Weights of a small image diffusion model: 32-pixel images, soap at rate 0.0016.
Rows from block 2 of a small image diffusion model, named by matrix and row number. Rows with one number belong to one neuron. Each number is 200 + 20 x the weight over its row's rms, rounded and kept within 0 to 999. All counts start at 0. After the name is the row's rms in percent of the matrix's.
After each neuron's rows are labels from the 100 images, of 14976 (inputs lightly noised), where the neuron reaches its highest value: "colour at peak" is the nearest of a few named colours to the mean colour under the peak. Only what is clearly more common there than usual is listed. The data: photos with spoken descriptions (Open Images, Localized Narratives).
# fc1: MLP up (model.blocks.2.mlp.fc1.weight, 768x192), inputs 48-95
# fc2: MLP down (model.blocks.2.mlp.fc2.weight, 192x768, transposed), outputs 48-95

fc1.703,117,212,252,198,182,222,189,209,214,211,221,240,204,214,197,202,205,195,237,186,199,180,210,191,229,172,164,198,210,189,222,190,179,168,201,178,204,191,198,186,215,225,175,173,178,177,183,166,186
fc2.703,104,177,196,148,197,211,197,209,216,188,189,173,196,248,169,209,200,217,204,205,222,192,193,203,197,184,208,225,214,218,231,208,205,200,183,201,185,197,210,163,208,185,221,210,234,190,215,189,227
colour at peak: grey

fc1.385,077,222,194,214,204,177,164,218,198,211,171,211,192,194,159,211,196,220,185,191,212,197,201,188,188,215,220,210,218,159,202,199,238,214,197,175,208,233,206,227,183,171,208,191,185,194,220,194,219
fc2.385,065,182,237,173,196,212,232,201,212,203,220,200,211,162,233,216,198,158,182,205,198,165,191,229,208,183,171,168,170,207,210,203,214,172,208,178,191,196,184,225,202,238,172,236,205,191,212,195,221
colour at peak: cyan

fc1.749,084,165,239,201,190,202,226,197,183,196,183,209,208,178,212,194,243,198,192,201,164,200,190,172,178,202,203,243,218,184,174,201,204,229,194,190,188,204,187,199,180,211,235,198,193,199,203,196,196
fc2.749,089,199,191,222,230,196,212,233,182,186,215,236,209,248,215,207,213,231,210,229,216,195,213,185,225,228,199,248,222,226,200,172,211,180,217,191,195,197,230,187,208,202,203,192,222,180,215,215,195
colour at peak: green; yellow

fc1.669,138,181,205,197,219,196,163,178,232,209,207,206,218,198,244,209,232,186,180,211,244,214,193,193,226,199,225,191,205,203,179,178,200,212,209,218,203,186,202,180,207,220,209,200,200,189,211,224,199
fc2.669,139,214,177,238,186,221,215,224,196,191,205,234,214,194,197,206,194,226,174,180,182,232,165,229,210,214,219,236,199,196,213,198,204,215,230,213,193,194,213,188,236,211,194,181,215,165,243,231,198
colour at peak: pink

fc1.649,071,208,221,174,202,171,205,199,167,184,169,181,206,218,205,220,200,229,195,206,201,200,206,191,191,163,233,225,190,234,194,169,199,180,192,186,187,182,198,229,209,215,248,202,197,149,199,185,213
fc2.649,070,159,197,205,246,223,232,219,234,196,221,233,201,198,178,182,194,208,200,150,197,214,189,197,207,217,180,179,181,191,197,185,233,186,192,191,169,197,214,234,235,167,166,205,205,238,227,189,196
colour at peak: cyan; white

fc1.597,109,209,215,223,208,219,213,154,232,185,187,194,190,185,220,187,189,213,219,238,195,197,156,219,180,244,186,188,212,196,161,201,197,225,203,183,201,181,167,218,206,201,194,188,213,204,229,199,228
fc2.597,109,190,185,198,203,214,227,223,167,198,215,202,182,178,205,166,206,186,206,172,199,195,176,194,246,184,212,189,193,166,219,187,209,208,198,239,201,185,214,195,159,203,186,202,159,201,173,222,220
colour at peak: grey

fc1.389,139,232,210,200,208,205,187,215,203,211,194,233,176,169,187,207,203,190,214,215,205,194,218,213,204,208,163,185,246,230,224,196,227,178,203,207,190,177,208,185,163,193,150,191,205,203,221,209,206
fc2.389,149,173,199,188,187,213,206,175,198,196,184,201,226,230,254,205,208,209,176,190,193,199,189,175,190,213,232,204,184,158,201,211,165,236,192,172,185,203,202,180,205,210,209,188,218,199,180,216,194
colour at peak: grey

fc1.608,093,217,257,213,177,214,205,255,190,220,203,248,231,186,144,189,206,188,205,210,202,226,225,209,246,177,210,215,181,215,222,189,207,206,199,213,194,236,217,215,232,234,179,197,210,207,198,238,192
fc2.608,091,216,166,185,214,185,178,148,224,200,209,190,174,206,210,205,223,179,209,208,212,173,191,222,225,182,198,202,229,151,205,208,197,179,224,201,194,183,197,209,207,198,151,204,199,217,200,193,191
colour at peak: pink; white

fc1.117,105,195,207,178,189,166,235,234,191,170,209,254,169,168,173,219,173,202,195,237,171,220,213,177,201,193,219,209,219,179,216,191,203,198,204,235,169,176,237,188,208,194,205,182,201,212,183,218,166
fc2.117,108,242,194,212,215,221,198,211,200,167,206,203,221,229,209,248,213,203,214,204,225,191,263,182,189,199,216,251,199,176,214,170,210,191,219,190,223,183,194,187,196,192,256,205,204,234,191,169,203
colour at peak: green

fc1.584,084,152,214,195,203,168,210,226,225,186,189,231,195,189,180,198,204,208,209,163,194,185,192,168,221,197,230,210,230,194,223,197,162,212,172,216,173,170,199,229,196,179,206,214,182,184,203,206,180
fc2.584,076,232,202,196,185,216,195,181,208,170,187,164,222,207,193,198,186,225,199,252,198,223,162,220,202,199,178,194,184,211,152,199,220,171,205,182,204,210,197,164,226,223,207,175,221,233,221,187,233
colour at peak: black

fc1.675,079,218,218,170,215,222,185,233,186,198,176,220,189,222,173,231,202,214,209,208,193,180,198,178,210,226,199,245,181,169,195,176,206,186,186,185,228,218,201,209,192,202,246,194,213,208,227,166,178
fc2.675,078,213,233,233,190,227,193,182,185,202,216,177,220,199,186,196,216,178,202,200,195,216,171,217,219,183,206,148,195,242,225,221,203,180,204,228,172,195,192,202,204,186,159,211,197,166,190,205,225
colour at peak: white

fc1.204,115,190,216,214,210,192,218,166,208,213,210,144,186,196,171,183,236,190,207,202,172,177,219,202,219,169,180,153,178,194,180,184,204,217,200,181,166,206,203,185,202,219,212,190,189,188,212,204,150
fc2.204,109,193,208,200,195,166,219,233,187,199,190,238,201,254,200,242,211,199,200,207,215,183,191,202,198,217,214,205,212,200,221,199,151,190,177,213,206,232,232,198,196,239,236,195,186,217,163,194,203
colour at peak: black

fc1.549,109,210,187,209,204,205,218,187,192,157,183,179,193,202,210,180,199,235,209,206,200,198,195,194,176,241,205,188,183,219,201,170,199,204,207,195,183,213,189,177,193,223,203,204,232,213,240,195,243
fc2.549,094,181,207,199,195,194,233,229,194,215,198,217,202,188,214,194,201,191,181,224,196,207,159,195,228,209,252,217,210,210,209,198,250,181,212,243,220,186,203,242,164,209,202,219,188,210,142,240,191
colour at peak: grey

fc1.630,103,206,215,213,169,188,198,217,188,266,233,228,183,167,206,233,206,214,197,192,201,217,201,183,201,175,197,225,223,166,211,183,231,190,163,208,193,206,201,205,220,225,205,186,175,161,195,202,201
fc2.630,134,195,207,189,206,217,206,192,251,173,159,201,233,194,199,180,184,191,194,182,196,190,169,205,199,225,203,229,183,186,196,234,200,227,207,202,161,163,226,176,219,173,227,188,188,193,173,201,179
colour at peak: grey

fc1.753,082,224,202,201,186,155,163,206,203,214,197,224,206,205,155,202,209,190,191,214,241,181,214,187,215,188,185,220,166,215,207,209,178,211,222,210,196,211,211,188,189,206,230,203,173,190,167,225,158
fc2.753,076,218,195,204,185,207,179,181,195,212,237,213,232,198,217,189,168,205,188,185,221,179,197,221,210,210,227,210,197,199,242,205,203,145,230,208,215,154,220,211,194,190,178,204,201,219,175,192,175
colour at peak: white

fc1.424,104,179,181,180,156,189,191,191,206,184,191,201,204,227,174,201,204,190,222,252,223,182,208,202,189,134,197,180,209,155,200,210,236,219,182,174,194,186,227,202,211,192,225,210,180,172,197,200,222
fc2.424,094,215,210,208,240,202,189,201,217,191,162,192,196,181,205,205,198,200,174,163,144,223,207,202,180,248,193,216,225,240,206,187,173,192,216,210,185,220,209,240,192,232,190,209,242,234,222,244,194
colour at peak: white

fc1.160,065,220,213,211,204,174,216,187,217,173,167,191,201,188,210,225,236,224,209,189,220,173,205,220,188,205,182,219,185,227,189,193,196,207,214,214,193,171,196,179,204,201,147,232,218,208,193,201,196
fc2.160,066,190,185,157,235,227,172,214,184,216,184,194,213,251,196,192,184,199,212,190,191,216,204,178,203,187,177,192,195,181,201,197,208,203,167,205,225,214,192,204,153,147,242,179,182,169,197,224,242
colour at peak: pink; white

fc1.732,083,206,213,192,175,231,171,212,180,163,209,234,192,225,258,188,180,174,195,165,190,174,166,242,191,208,217,203,188,187,221,218,220,217,215,181,181,201,204,244,195,215,173,213,220,227,231,213,203
fc2.732,078,240,224,231,209,190,208,209,166,228,158,194,195,223,170,203,167,217,182,254,237,193,232,222,213,200,209,225,194,215,197,219,153,200,207,173,171,187,199,194,203,182,199,180,209,207,169,207,149
colour at peak: pink

fc1.195,087,192,242,170,188,197,228,210,217,191,204,173,184,200,216,182,185,174,203,238,224,192,201,178,197,201,178,223,236,206,223,201,203,197,186,210,222,192,197,171,200,200,164,188,225,186,182,186,185
fc2.195,094,225,179,222,236,228,176,212,166,201,203,228,209,186,225,215,198,240,210,195,166,160,203,201,186,199,204,222,225,191,200,231,197,174,198,200,219,204,177,233,207,197,211,205,218,188,201,231,200
colour at peak: green

fc1.382,110,181,201,219,197,223,174,206,244,175,216,188,203,198,170,201,231,223,229,206,221,202,213,193,174,215,195,183,214,158,192,177,198,201,246,160,185,171,206,195,202,197,208,190,196,164,179,194,231
fc2.382,102,206,215,201,199,207,204,225,159,227,206,214,174,215,200,206,190,200,184,179,186,199,177,187,222,191,181,211,207,233,210,220,183,190,164,209,206,182,221,199,211,162,190,194,203,211,204,208,203
colour at peak: pink

fc1.188,079,231,218,218,209,198,169,218,197,156,190,196,191,221,164,205,220,210,189,177,175,201,227,196,204,224,182,152,186,222,196,195,207,204,185,212,154,196,190,220,189,214,183,223,226,198,226,204,188
fc2.188,076,167,210,176,189,166,203,191,206,227,212,221,226,208,192,202,186,198,212,206,167,200,174,210,182,183,191,222,236,181,184,184,214,172,191,222,198,191,187,175,176,197,208,191,208,173,169,221,208
colour at peak: grey

fc1.397,120,176,203,183,191,193,189,182,203,185,195,228,181,183,191,208,194,224,200,236,173,216,212,187,189,188,207,214,227,221,229,190,198,205,165,212,202,191,188,210,224,196,189,201,192,225,205,227,204
fc2.397,106,237,191,210,191,222,215,200,179,214,179,197,204,235,231,162,229,189,168,189,217,189,181,227,187,181,190,215,230,188,198,233,218,202,222,220,177,185,222,192,206,206,208,203,213,177,208,212,214
colour at peak: pink

fc1.107,076,226,186,210,144,226,184,215,205,211,162,214,189,208,171,192,197,198,191,223,194,192,209,201,217,207,173,201,241,185,196,187,166,213,217,220,189,206,163,194,199,194,195,161,195,212,213,202,166
fc2.107,069,149,206,157,247,170,193,217,158,226,235,210,202,198,215,209,212,189,191,230,212,188,183,205,188,220,218,215,171,185,197,190,220,173,168,199,206,220,218,209,207,182,194,230,215,163,175,191,196
colour at peak: white

fc1.320,095,214,195,173,225,184,206,188,190,180,196,213,223,155,208,243,203,207,207,165,201,229,225,176,194,192,211,195,219,187,203,192,209,208,184,185,203,183,206,234,196,218,159,195,175,202,198,203,220
fc2.320,133,169,232,216,182,209,218,182,227,211,206,201,169,182,166,185,209,180,202,205,174,169,167,194,204,220,202,182,186,172,217,172,169,210,232,208,172,243,248,173,194,183,225,207,198,223,182,198,188
colour at peak: grey

fc1.676,077,194,228,210,199,178,238,193,198,229,216,216,179,179,217,184,225,172,195,245,178,202,223,233,193,183,212,242,220,176,204,183,192,223,205,224,178,235,191,224,208,223,249,176,191,230,189,213,201
fc2.676,083,207,181,181,192,231,178,228,165,200,230,226,213,214,186,206,239,198,199,189,219,178,229,163,184,219,192,185,159,203,170,232,188,188,186,194,194,189,191,202,185,200,213,199,218,194,201,185,199
colour at peak: black

fc1.725,109,194,210,161,191,214,173,197,183,196,196,203,188,242,174,200,231,171,206,184,188,152,200,201,222,216,186,179,191,208,227,215,193,210,132,201,154,210,204,202,200,213,221,163,202,225,182,226,181
fc2.725,106,221,220,199,208,205,209,189,211,173,217,223,219,165,222,173,181,206,192,186,215,206,225,196,211,194,218,215,201,218,193,184,213,188,198,203,220,178,179,186,223,209,198,196,188,204,210,175,189
colour at peak: white; pink

fc1.510,127,205,183,178,247,197,194,172,176,224,223,239,182,202,183,188,188,224,177,229,189,220,195,214,226,192,184,213,176,181,186,223,223,199,177,204,170,179,217,232,200,169,197,191,205,168,165,193,203
fc2.510,118,204,200,190,146,212,205,171,222,204,176,214,181,176,222,217,207,217,224,156,201,180,218,185,156,197,184,187,191,218,177,214,177,171,192,190,191,205,187,219,166,186,207,209,206,211,229,180,203
colour at peak: black