From a checkpoint of a small image diffusion model.
Training: soap at rate 0.0016, batches of 64.
Data: trained on photos with spoken descriptions (Open Images, Localized Narratives), 4.4 epochs.
Rows from block 2 of a small image diffusion model, named by matrix and row number. Rows with one number belong to one neuron. Each number is 128 + 32 x the weight over its row's rms, rounded and kept within 0 to 255. All counts start at 0. Numbers have three digits each.
Before each neuron's rows are labels from the 100 images, of 14976 (inputs lightly noised), where the neuron reaches its highest value: "colour at peak" is the nearest of a few named colours to the mean colour under the peak. Only what is clearly more common there than usual is listed. The data: photos with spoken descriptions (Open Images, Localized Narratives). In brackets: how many of the 100, against the usual share in percent.
# fc1: MLP up (model.blocks.2.mlp.fc1.weight, 768x192), inputs 48-95
# fc2: MLP down (model.blocks.2.mlp.fc2.weight, 192x768, transposed), outputs 48-95

colour at peak: black (80 vs 16.3)
fc1.437:146144121140069121148050099128144152112147127117131094207119102082091069119108138133183167154163100151121108050123158199140133063140157130091124
fc2.437:136134108111167184150137128181085128155117126156150131144159142134122217177095157147084093101062138138095117126094075143098145190116135118141097

colour at peak: black (100 vs 16.3)
fc1.332:136125107101126140155093085122141140119154084153147075085105127108159099125107112111162116120153178120150131135107179144188109112130116091154133
fc2.332:155130116109128139153154171130052114118114075138151138143104081108099152091165159177147126130121011137094099083164094180114184105141187118097103

colour at peak: brown (70 vs 29.6)
fc1.632:133128111147082081099113133099077092075144113154076058128082120121123166158121091175119128101151149138140159099143192104178121087175156155163124
fc2.632:114157153099155053118158130168138111152073185127105127192119133117128115114180132057105055103105094181127170151124100163097097163117128129090150

colour at peak: red (69 vs 0.6); orange (28 vs 1)
fc1.404:127118089056072168160127078191159073104116119142090148112140146153150177135092130182074119096159099135102164106140164142144112152101129107120075
fc2.404:149116190157146056095090150069096184157133107128142135143096077110117138111127075095091086149141147171162101142141102116113175110143103183127164

colour at peak: black (72 vs 16.3)
fc1.570:098204165096135145097116151151087123139142100093125135146124147129111142128138109170103144126166180116180035088147083208145090192168088131120133
fc2.570:162140154164144045112088152125163142112101160161128157161092076081121115153082109142097122140123111141169054183110093166163147142108147137166134

colour at peak: cyan (30 vs 1.2)
fc1.367:159161072118167133187158087114067120129086114167093154166190087125149098107108117074113114081114168140156141069122143190168157137136071134126092
fc2.367:124113119162130122063057130110150119144183132101065108136106136103075115129183124216139134105197094131072107200101070161116151156130116106151115

colour at peak: cyan (65 vs 1.2); white (33 vs 7.5)
fc1.198:115123161175151090139124196148113175140123108137151175153103168108138087084109072136094138140123133147102147155172152138185134178096136132151091
fc2.198:168121130079115135177085080114158102110146110131137133118168071138079095134148130145126180140108178129107105066109053173119143097154127158147131

colour at peak: brown (70 vs 29.6)
fc1.628:100131171065109061119151236167145102110102119127117055107139144098121120135108136168120103103152128081171085128123060193151135174104107135100126
fc2.628:160140065118137171147151101077149147104124118135151154167061114068109142172105113155179151160098152169168151155183127106065159122085139100134157

colour at peak: red (64 vs 0.6)
fc1.390:164108110119088106140119089133128070108144126117074122173117142081118053135134134124117106096179195151141153094146124088171073126119091158108149
fc2.390:111126124105166110154146125135141183208134191137148119115091131145150207115093149130151157153136099076110044139104159102162114135123157060129147

colour at peak: pink (36 vs 9.9)
fc1.35:114176154121151145119147137121141107140078137153116144110102136097139086104114206123169170121153114102125060142116165050143165118148109097107106
fc2.35:161139131148155180081154145129124105099158115086152103171101122142106095136174112076116070069125179186138171202142131138132152141132121168144153

colour at peak: blue (77 vs 0.9)
fc1.365:131107120097166120095125131120095159093162132151099113129159125123016139156099079113062132096142149144156113043069158157169092160156111131112122
fc2.365:145146145148103071112108191167164137135105127142113146116154108146090153161090152131180103198050095134116129141178091103109122133067150127125098

colour at peak: red (42 vs 0.6)
fc1.342:156095106146131144159103131154112147125120106086119069099118122126154131096139095145105125149103091159120155166087139078156089117105120163172099
fc2.342:068092106143198161104097100110074110120096128088132125135065107112043136130130143136102157049116102130116093135106080156119169143135174058130171

colour at peak: cyan (40 vs 1.2); blue (37 vs 0.9)
fc1.346:055167105174192156151126147139132106114131094123124143133153105130120092111064129089148093067107125135121118066089098138163115121074073139091147
fc2.346:105066130101155107101109144099154146137169105057127135074152159135123170110171126150155118136106121159111126152164115104143166120202110132151159

colour at peak: blue (62 vs 0.9); purple (26 vs 0.1)
fc1.582:182197120162173095105172125161164090066097179072094120064114119145122143132162125134110163178125162175160114130141115131167107116130162160126070
fc2.582:144125117080100110193096143116089148131115139143124160183159141116168138119174077126132195103136109112101137154113116147167140157085094146167152

colour at peak: grey (93 vs 31.7)
fc1.726:093131154118102130133133146162121128077094099149101078156135153109093103106101146155109101172168100097118123104217125082128183105182133070149105
fc2.726:164158112141108132095139107082153096134139131080147163118096115138138125106083131063175136094098144122151168152035151123130116142127143185086167

colour at peak: pink (43 vs 9.9)
fc1.311:092105086104085089071101085106114128125127073119142098172106131111108102097139163087130065099120106093122081125114166134087107135131084091093098
fc2.311:139072156124172179101153195135123143041113115163119124128204126124108127147109097139187115080144100122120156147136136139166121121149101173106125

colour at peak: black (94 vs 16.3)
fc1.728:178167107145143142182140086085074083108104122112143121156105157117124065162069081115109154106135099137140151144121117064099107138164106138139136
fc2.728:094102100103074145092093123155189154142130079151116153121090148060157144128188135162080125113113181094174097096119145166057155128097116129117135

colour at peak: cyan (94 vs 1.2)
fc1.20:108074151110173105171134185167191121076123176114123178171081184139152116122179142099115180120130148192155082161156093093155176143121142133148139
fc2.20:152156136129045147096118096106110094109174145164124119149128145145109082174147159131117117193085148089109185128172076089132123125143149153050103

colour at peak: black (46 vs 16.3); blue (39 vs 0.9)
fc1.720:125235129148191179093095151130151128095164139108150168125104127122152142162047105110168097073145157097152055092135118134149114133146079092099147
fc2.720:125159142097154114168118139132159156106117138132100195138104133126062170209095140094103109123126141172090148145153037141157164116102082178135153

colour at peak: red (31 vs 0.6)
fc1.535:119121061122123125099108070063121124146190160079159168156180100109152137091123152140123126139138137149094112119057155149141125117076139153114131
fc2.535:174165113122147055110144109151142144061067109116078107116065173160084137118111120128130084081139087102138129148142061127116111140186104128135092

colour at peak: grey (80 vs 31.7)
fc1.252:149189178106132069101179207112138125129011088122136093115123109123136153132099108141104112156141131118168135092131085120167111174150128129133154
fc2.252:150092126165082140116103070092180095179164155111128153122130074087121115155142137171118155131091117103074104123097118150093141085060157073125135

colour at peak: red (37 vs 0.6); pink (25 vs 9.9)
fc1.322:137148095083091157170054129144150179085092116091082133123083079128099100106075090142115138160220090131102172090149161157149126169044159156149175
fc2.322:102139094136164153153149090061116091184088078114098127113138083179105140109115165210071175111081148142095162124155052199174125095191097126152132

colour at peak: yellow (32 vs 0.4); red (26 vs 0.6)
fc1.22:118160150074092130133140137117121177109150116147102099160141101079071144157129133146099114051134150055159125138099099082136080070114148255119175
fc2.22:172132182135132071077114175129081138081119156183154133154166186183161115131113137118106079100154107167112183160122199126081071129153149145115097

colour at peak: red (33 vs 0.6)
fc1.58:125112089121097118127119143105124108111115110073093118162155047164093131148154154141123072126136091080104083094109108095108143074103101082090132
fc2.58:163151137127103155119114128105101092147155098187141123084165176108160143121108077107095119123156141175129132164152115137156094215186167143135154

colour at peak: cyan (55 vs 1.2); blue (38 vs 0.9)
fc1.604:126097147112139135126133151099105188145129152167126146192163162122107094152153112148140118066172126093130116083151134135120078113122136151096162
fc2.604:093145111109154156146153152165149136113094102110094136101123110167123090099144102121195087196079096140162138131135132109117087136112113110115182

colour at peak: cyan (42 vs 1.2)
fc1.705:124193161147106137153165146177182087039146162146148132188092138097136101092175229114130133173145141177142107076126114098154089147124149067146090
fc2.705:161108116092149107138096146109124169131142160123123127137101116191082127130111132065151170079084143140106143148195104092168076175136139139130172

colour at peak: white (100 vs 7.5)
fc1.646:146166124111074090106061180110134100144108102107163190158106110072076156158115140160129129120157144083102073126175127138139122121137085126131138
fc2.646:171121148118154075161124114182137049127155149125148081119090106097174152118054185088161188162059159126129134112156118172110123168108105119146106

colour at peak: blue (71 vs 0.9)
fc1.238:113167078149133077133117130125112140169143116069073083145134178142111183130164101123111094123127143154107089172153080181174113117112129097153169
fc2.238:125091133167153050156096146174146153106150116133120112150132062046112105205113085135107148144123072117152077091115153077156118081109079127107106

colour at peak: grey (73 vs 31.7)
fc1.149:169180103179178137125094128140196079171073176097132123172161113122160120127110101179138193190123152098136101048160135103136104215170149104171112
fc2.149:111139127100145105113120065119125171113116103141119185100131122104081119110099148098093121102126102198095119161126160190157161091093065091094175

colour at peak: yellow (38 vs 0.4); white (30 vs 7.5)
fc1.310:174169159184132118121155140131123077130142123128078119177046165103164161129070143145123116110174167119116131185152140122132149059118127148144129
fc2.310:126121168089152116165115127109144208161088068129116122144170148168118128128103175083149106135080119133146143113117137150149169158183161136135088

colour at peak: white (51 vs 7.5); pink (46 vs 9.9)
fc1.269:091105131190128155108131144202162110109133082131133096134139170142121157185108117138154115152155099093154142158149085176149146136174086127113123
fc2.269:181186116119096117108123140074109142146066179120124118081176044090157065089158083079101121124127170127120123107114148079126115165105115121177118

colour at peak: cyan (98 vs 1.2)
fc1.268:124145166115140111204123119117164121126087169164123094184136117131132107078175191145128188108126147132129118162142101079159158173109191110071088
fc2.268:119130100107105059097101150165181141127103134136138146142150097160041108173101142068165158149121142084156123150103111088124108137108145153095168

colour at peak: red (55 vs 0.6)
fc1.234:156142084107164119103134086201148075122146120080087086188129162097164120121082104165136116132175120126150091089087135132124079097100069183106148
fc2.234:120181142104087135133119074118118154123124120174135137121112108150070167078160111123092183090132106119103140080138132130138123141068182102078117

colour at peak: blue (30 vs 0.9)
fc1.723:138128099110130094117133144076141100086128088100170143122127149063123131091094153139138129139143134126140130112100151096176114117200163155114188
fc2.723:096124154114153109112095096177175144126160145166108131149097083094084136137165151086078137127121100092102125150152129173141153068112044071162128

colour at peak: yellow (35 vs 0.4)
fc1.664:137130096149159122137162150136104099173152151168110125133143122103102153168177175134098183118168124098156121165111124127127124123154113190108090
fc2.664:171158154153123116112144105140169214126104123073124114159153128199140143149095117091127107095127116183132117080131160086169162091083133097176162

colour at peak: white (62 vs 7.5)
fc1.512:130146193124110104125193145115104158134085130169111106132115125124106176082077102096087118152080170097168104111137153146179190140135128130123111
fc2.512:079178098106122108141138171106164155117127112044092152129106139069048161133113087132187112139109108140105117209113153122138135155103099114130127

colour at peak: black (54 vs 16.3)
fc1.126:156131172110122145174102147092108140160121167134096127096112091147145158100082168086153090102069136172144088179113096189146149111129128134145142
fc2.126:103143092179104123114143155153147091133121132109180150138140138126125136137163089162119146160113118072152173101160171112120138118118141138120117

colour at peak: yellow (70 vs 0.4); orange (29 vs 1)
fc1.323:175107125124138131131090108149188111137162117141128162162174121182123132131138164171130133132144093150140069204086115098141148091126184129150123
fc2.323:110111084134082174196145121099094110183109106129123125131048112149122180137184190131108149147139072097159168086214163164153185156168145114121131

colour at peak: black (79 vs 16.3)
fc1.551:085151147139127116199118122122118112133132114132145091117149096123164161133098106041103128102155170137138179150174171180170062139138158157111184
fc2.551:157093057112127147051157162121113123110084160153143163121112132124111106103140161173176122151125069080140138091079128125098172141161063144100134

colour at peak: yellow (46 vs 0.4); orange (26 vs 1)
fc1.656:137136068123091133184130104158185038165148110135108162099053112196128166148085138131139090121166115111097123090125105115145085103126135127074090
fc2.656:131162123150142153134071133082104178091099121065134100162165098058156104147163145177129171100168074145133089080126122102173121154101127088115145

colour at peak: yellow (30 vs 0.4); pink (25 vs 9.9)
fc1.96:148109183111126135101152120142121108136128078127083174139078151169134120043106200143130125152090125119120152135131104100193125077135105129124150
fc2.96:080172088092132159172146134097142120149132147138129175118132121162119060186138123080154142108174113185117174153119111142126161180115139115152185

colour at peak: blue (43 vs 0.9); cyan (43 vs 1.2)
fc1.618:067189168163152148134144136120078137102192173075151113143080180106106070085125124137104117032098135115182157122121137166131108109149111180144139
fc2.618:147109074111118142080161105153165085190120072207105159072181086134120171135116090139147076184133126080145121108083149096139147159120118071095128

colour at peak: orange (40 vs 1); yellow (26 vs 0.4)
fc1.427:096118164122134164163143159159086079044161139112140160121093114161139103080132121157082114041169114101112131078160089143136091179127075149144157
fc2.427:115109125124142093106118116170177155123068114148083084158176132228141132207053112097153113209066148091116161131085180114122146138169120130070112

colour at peak: yellow (35 vs 0.4)
fc1.619:121118081119054102126079096124146149178097069164098139092132134133117103156099152093154066157119131089040103109087105104124128126135100099124160
fc2.619:129181180128137097107116149151100204104137105098118106148086092114143076106155180185130180111181063151148178134146135162163141115149097145133126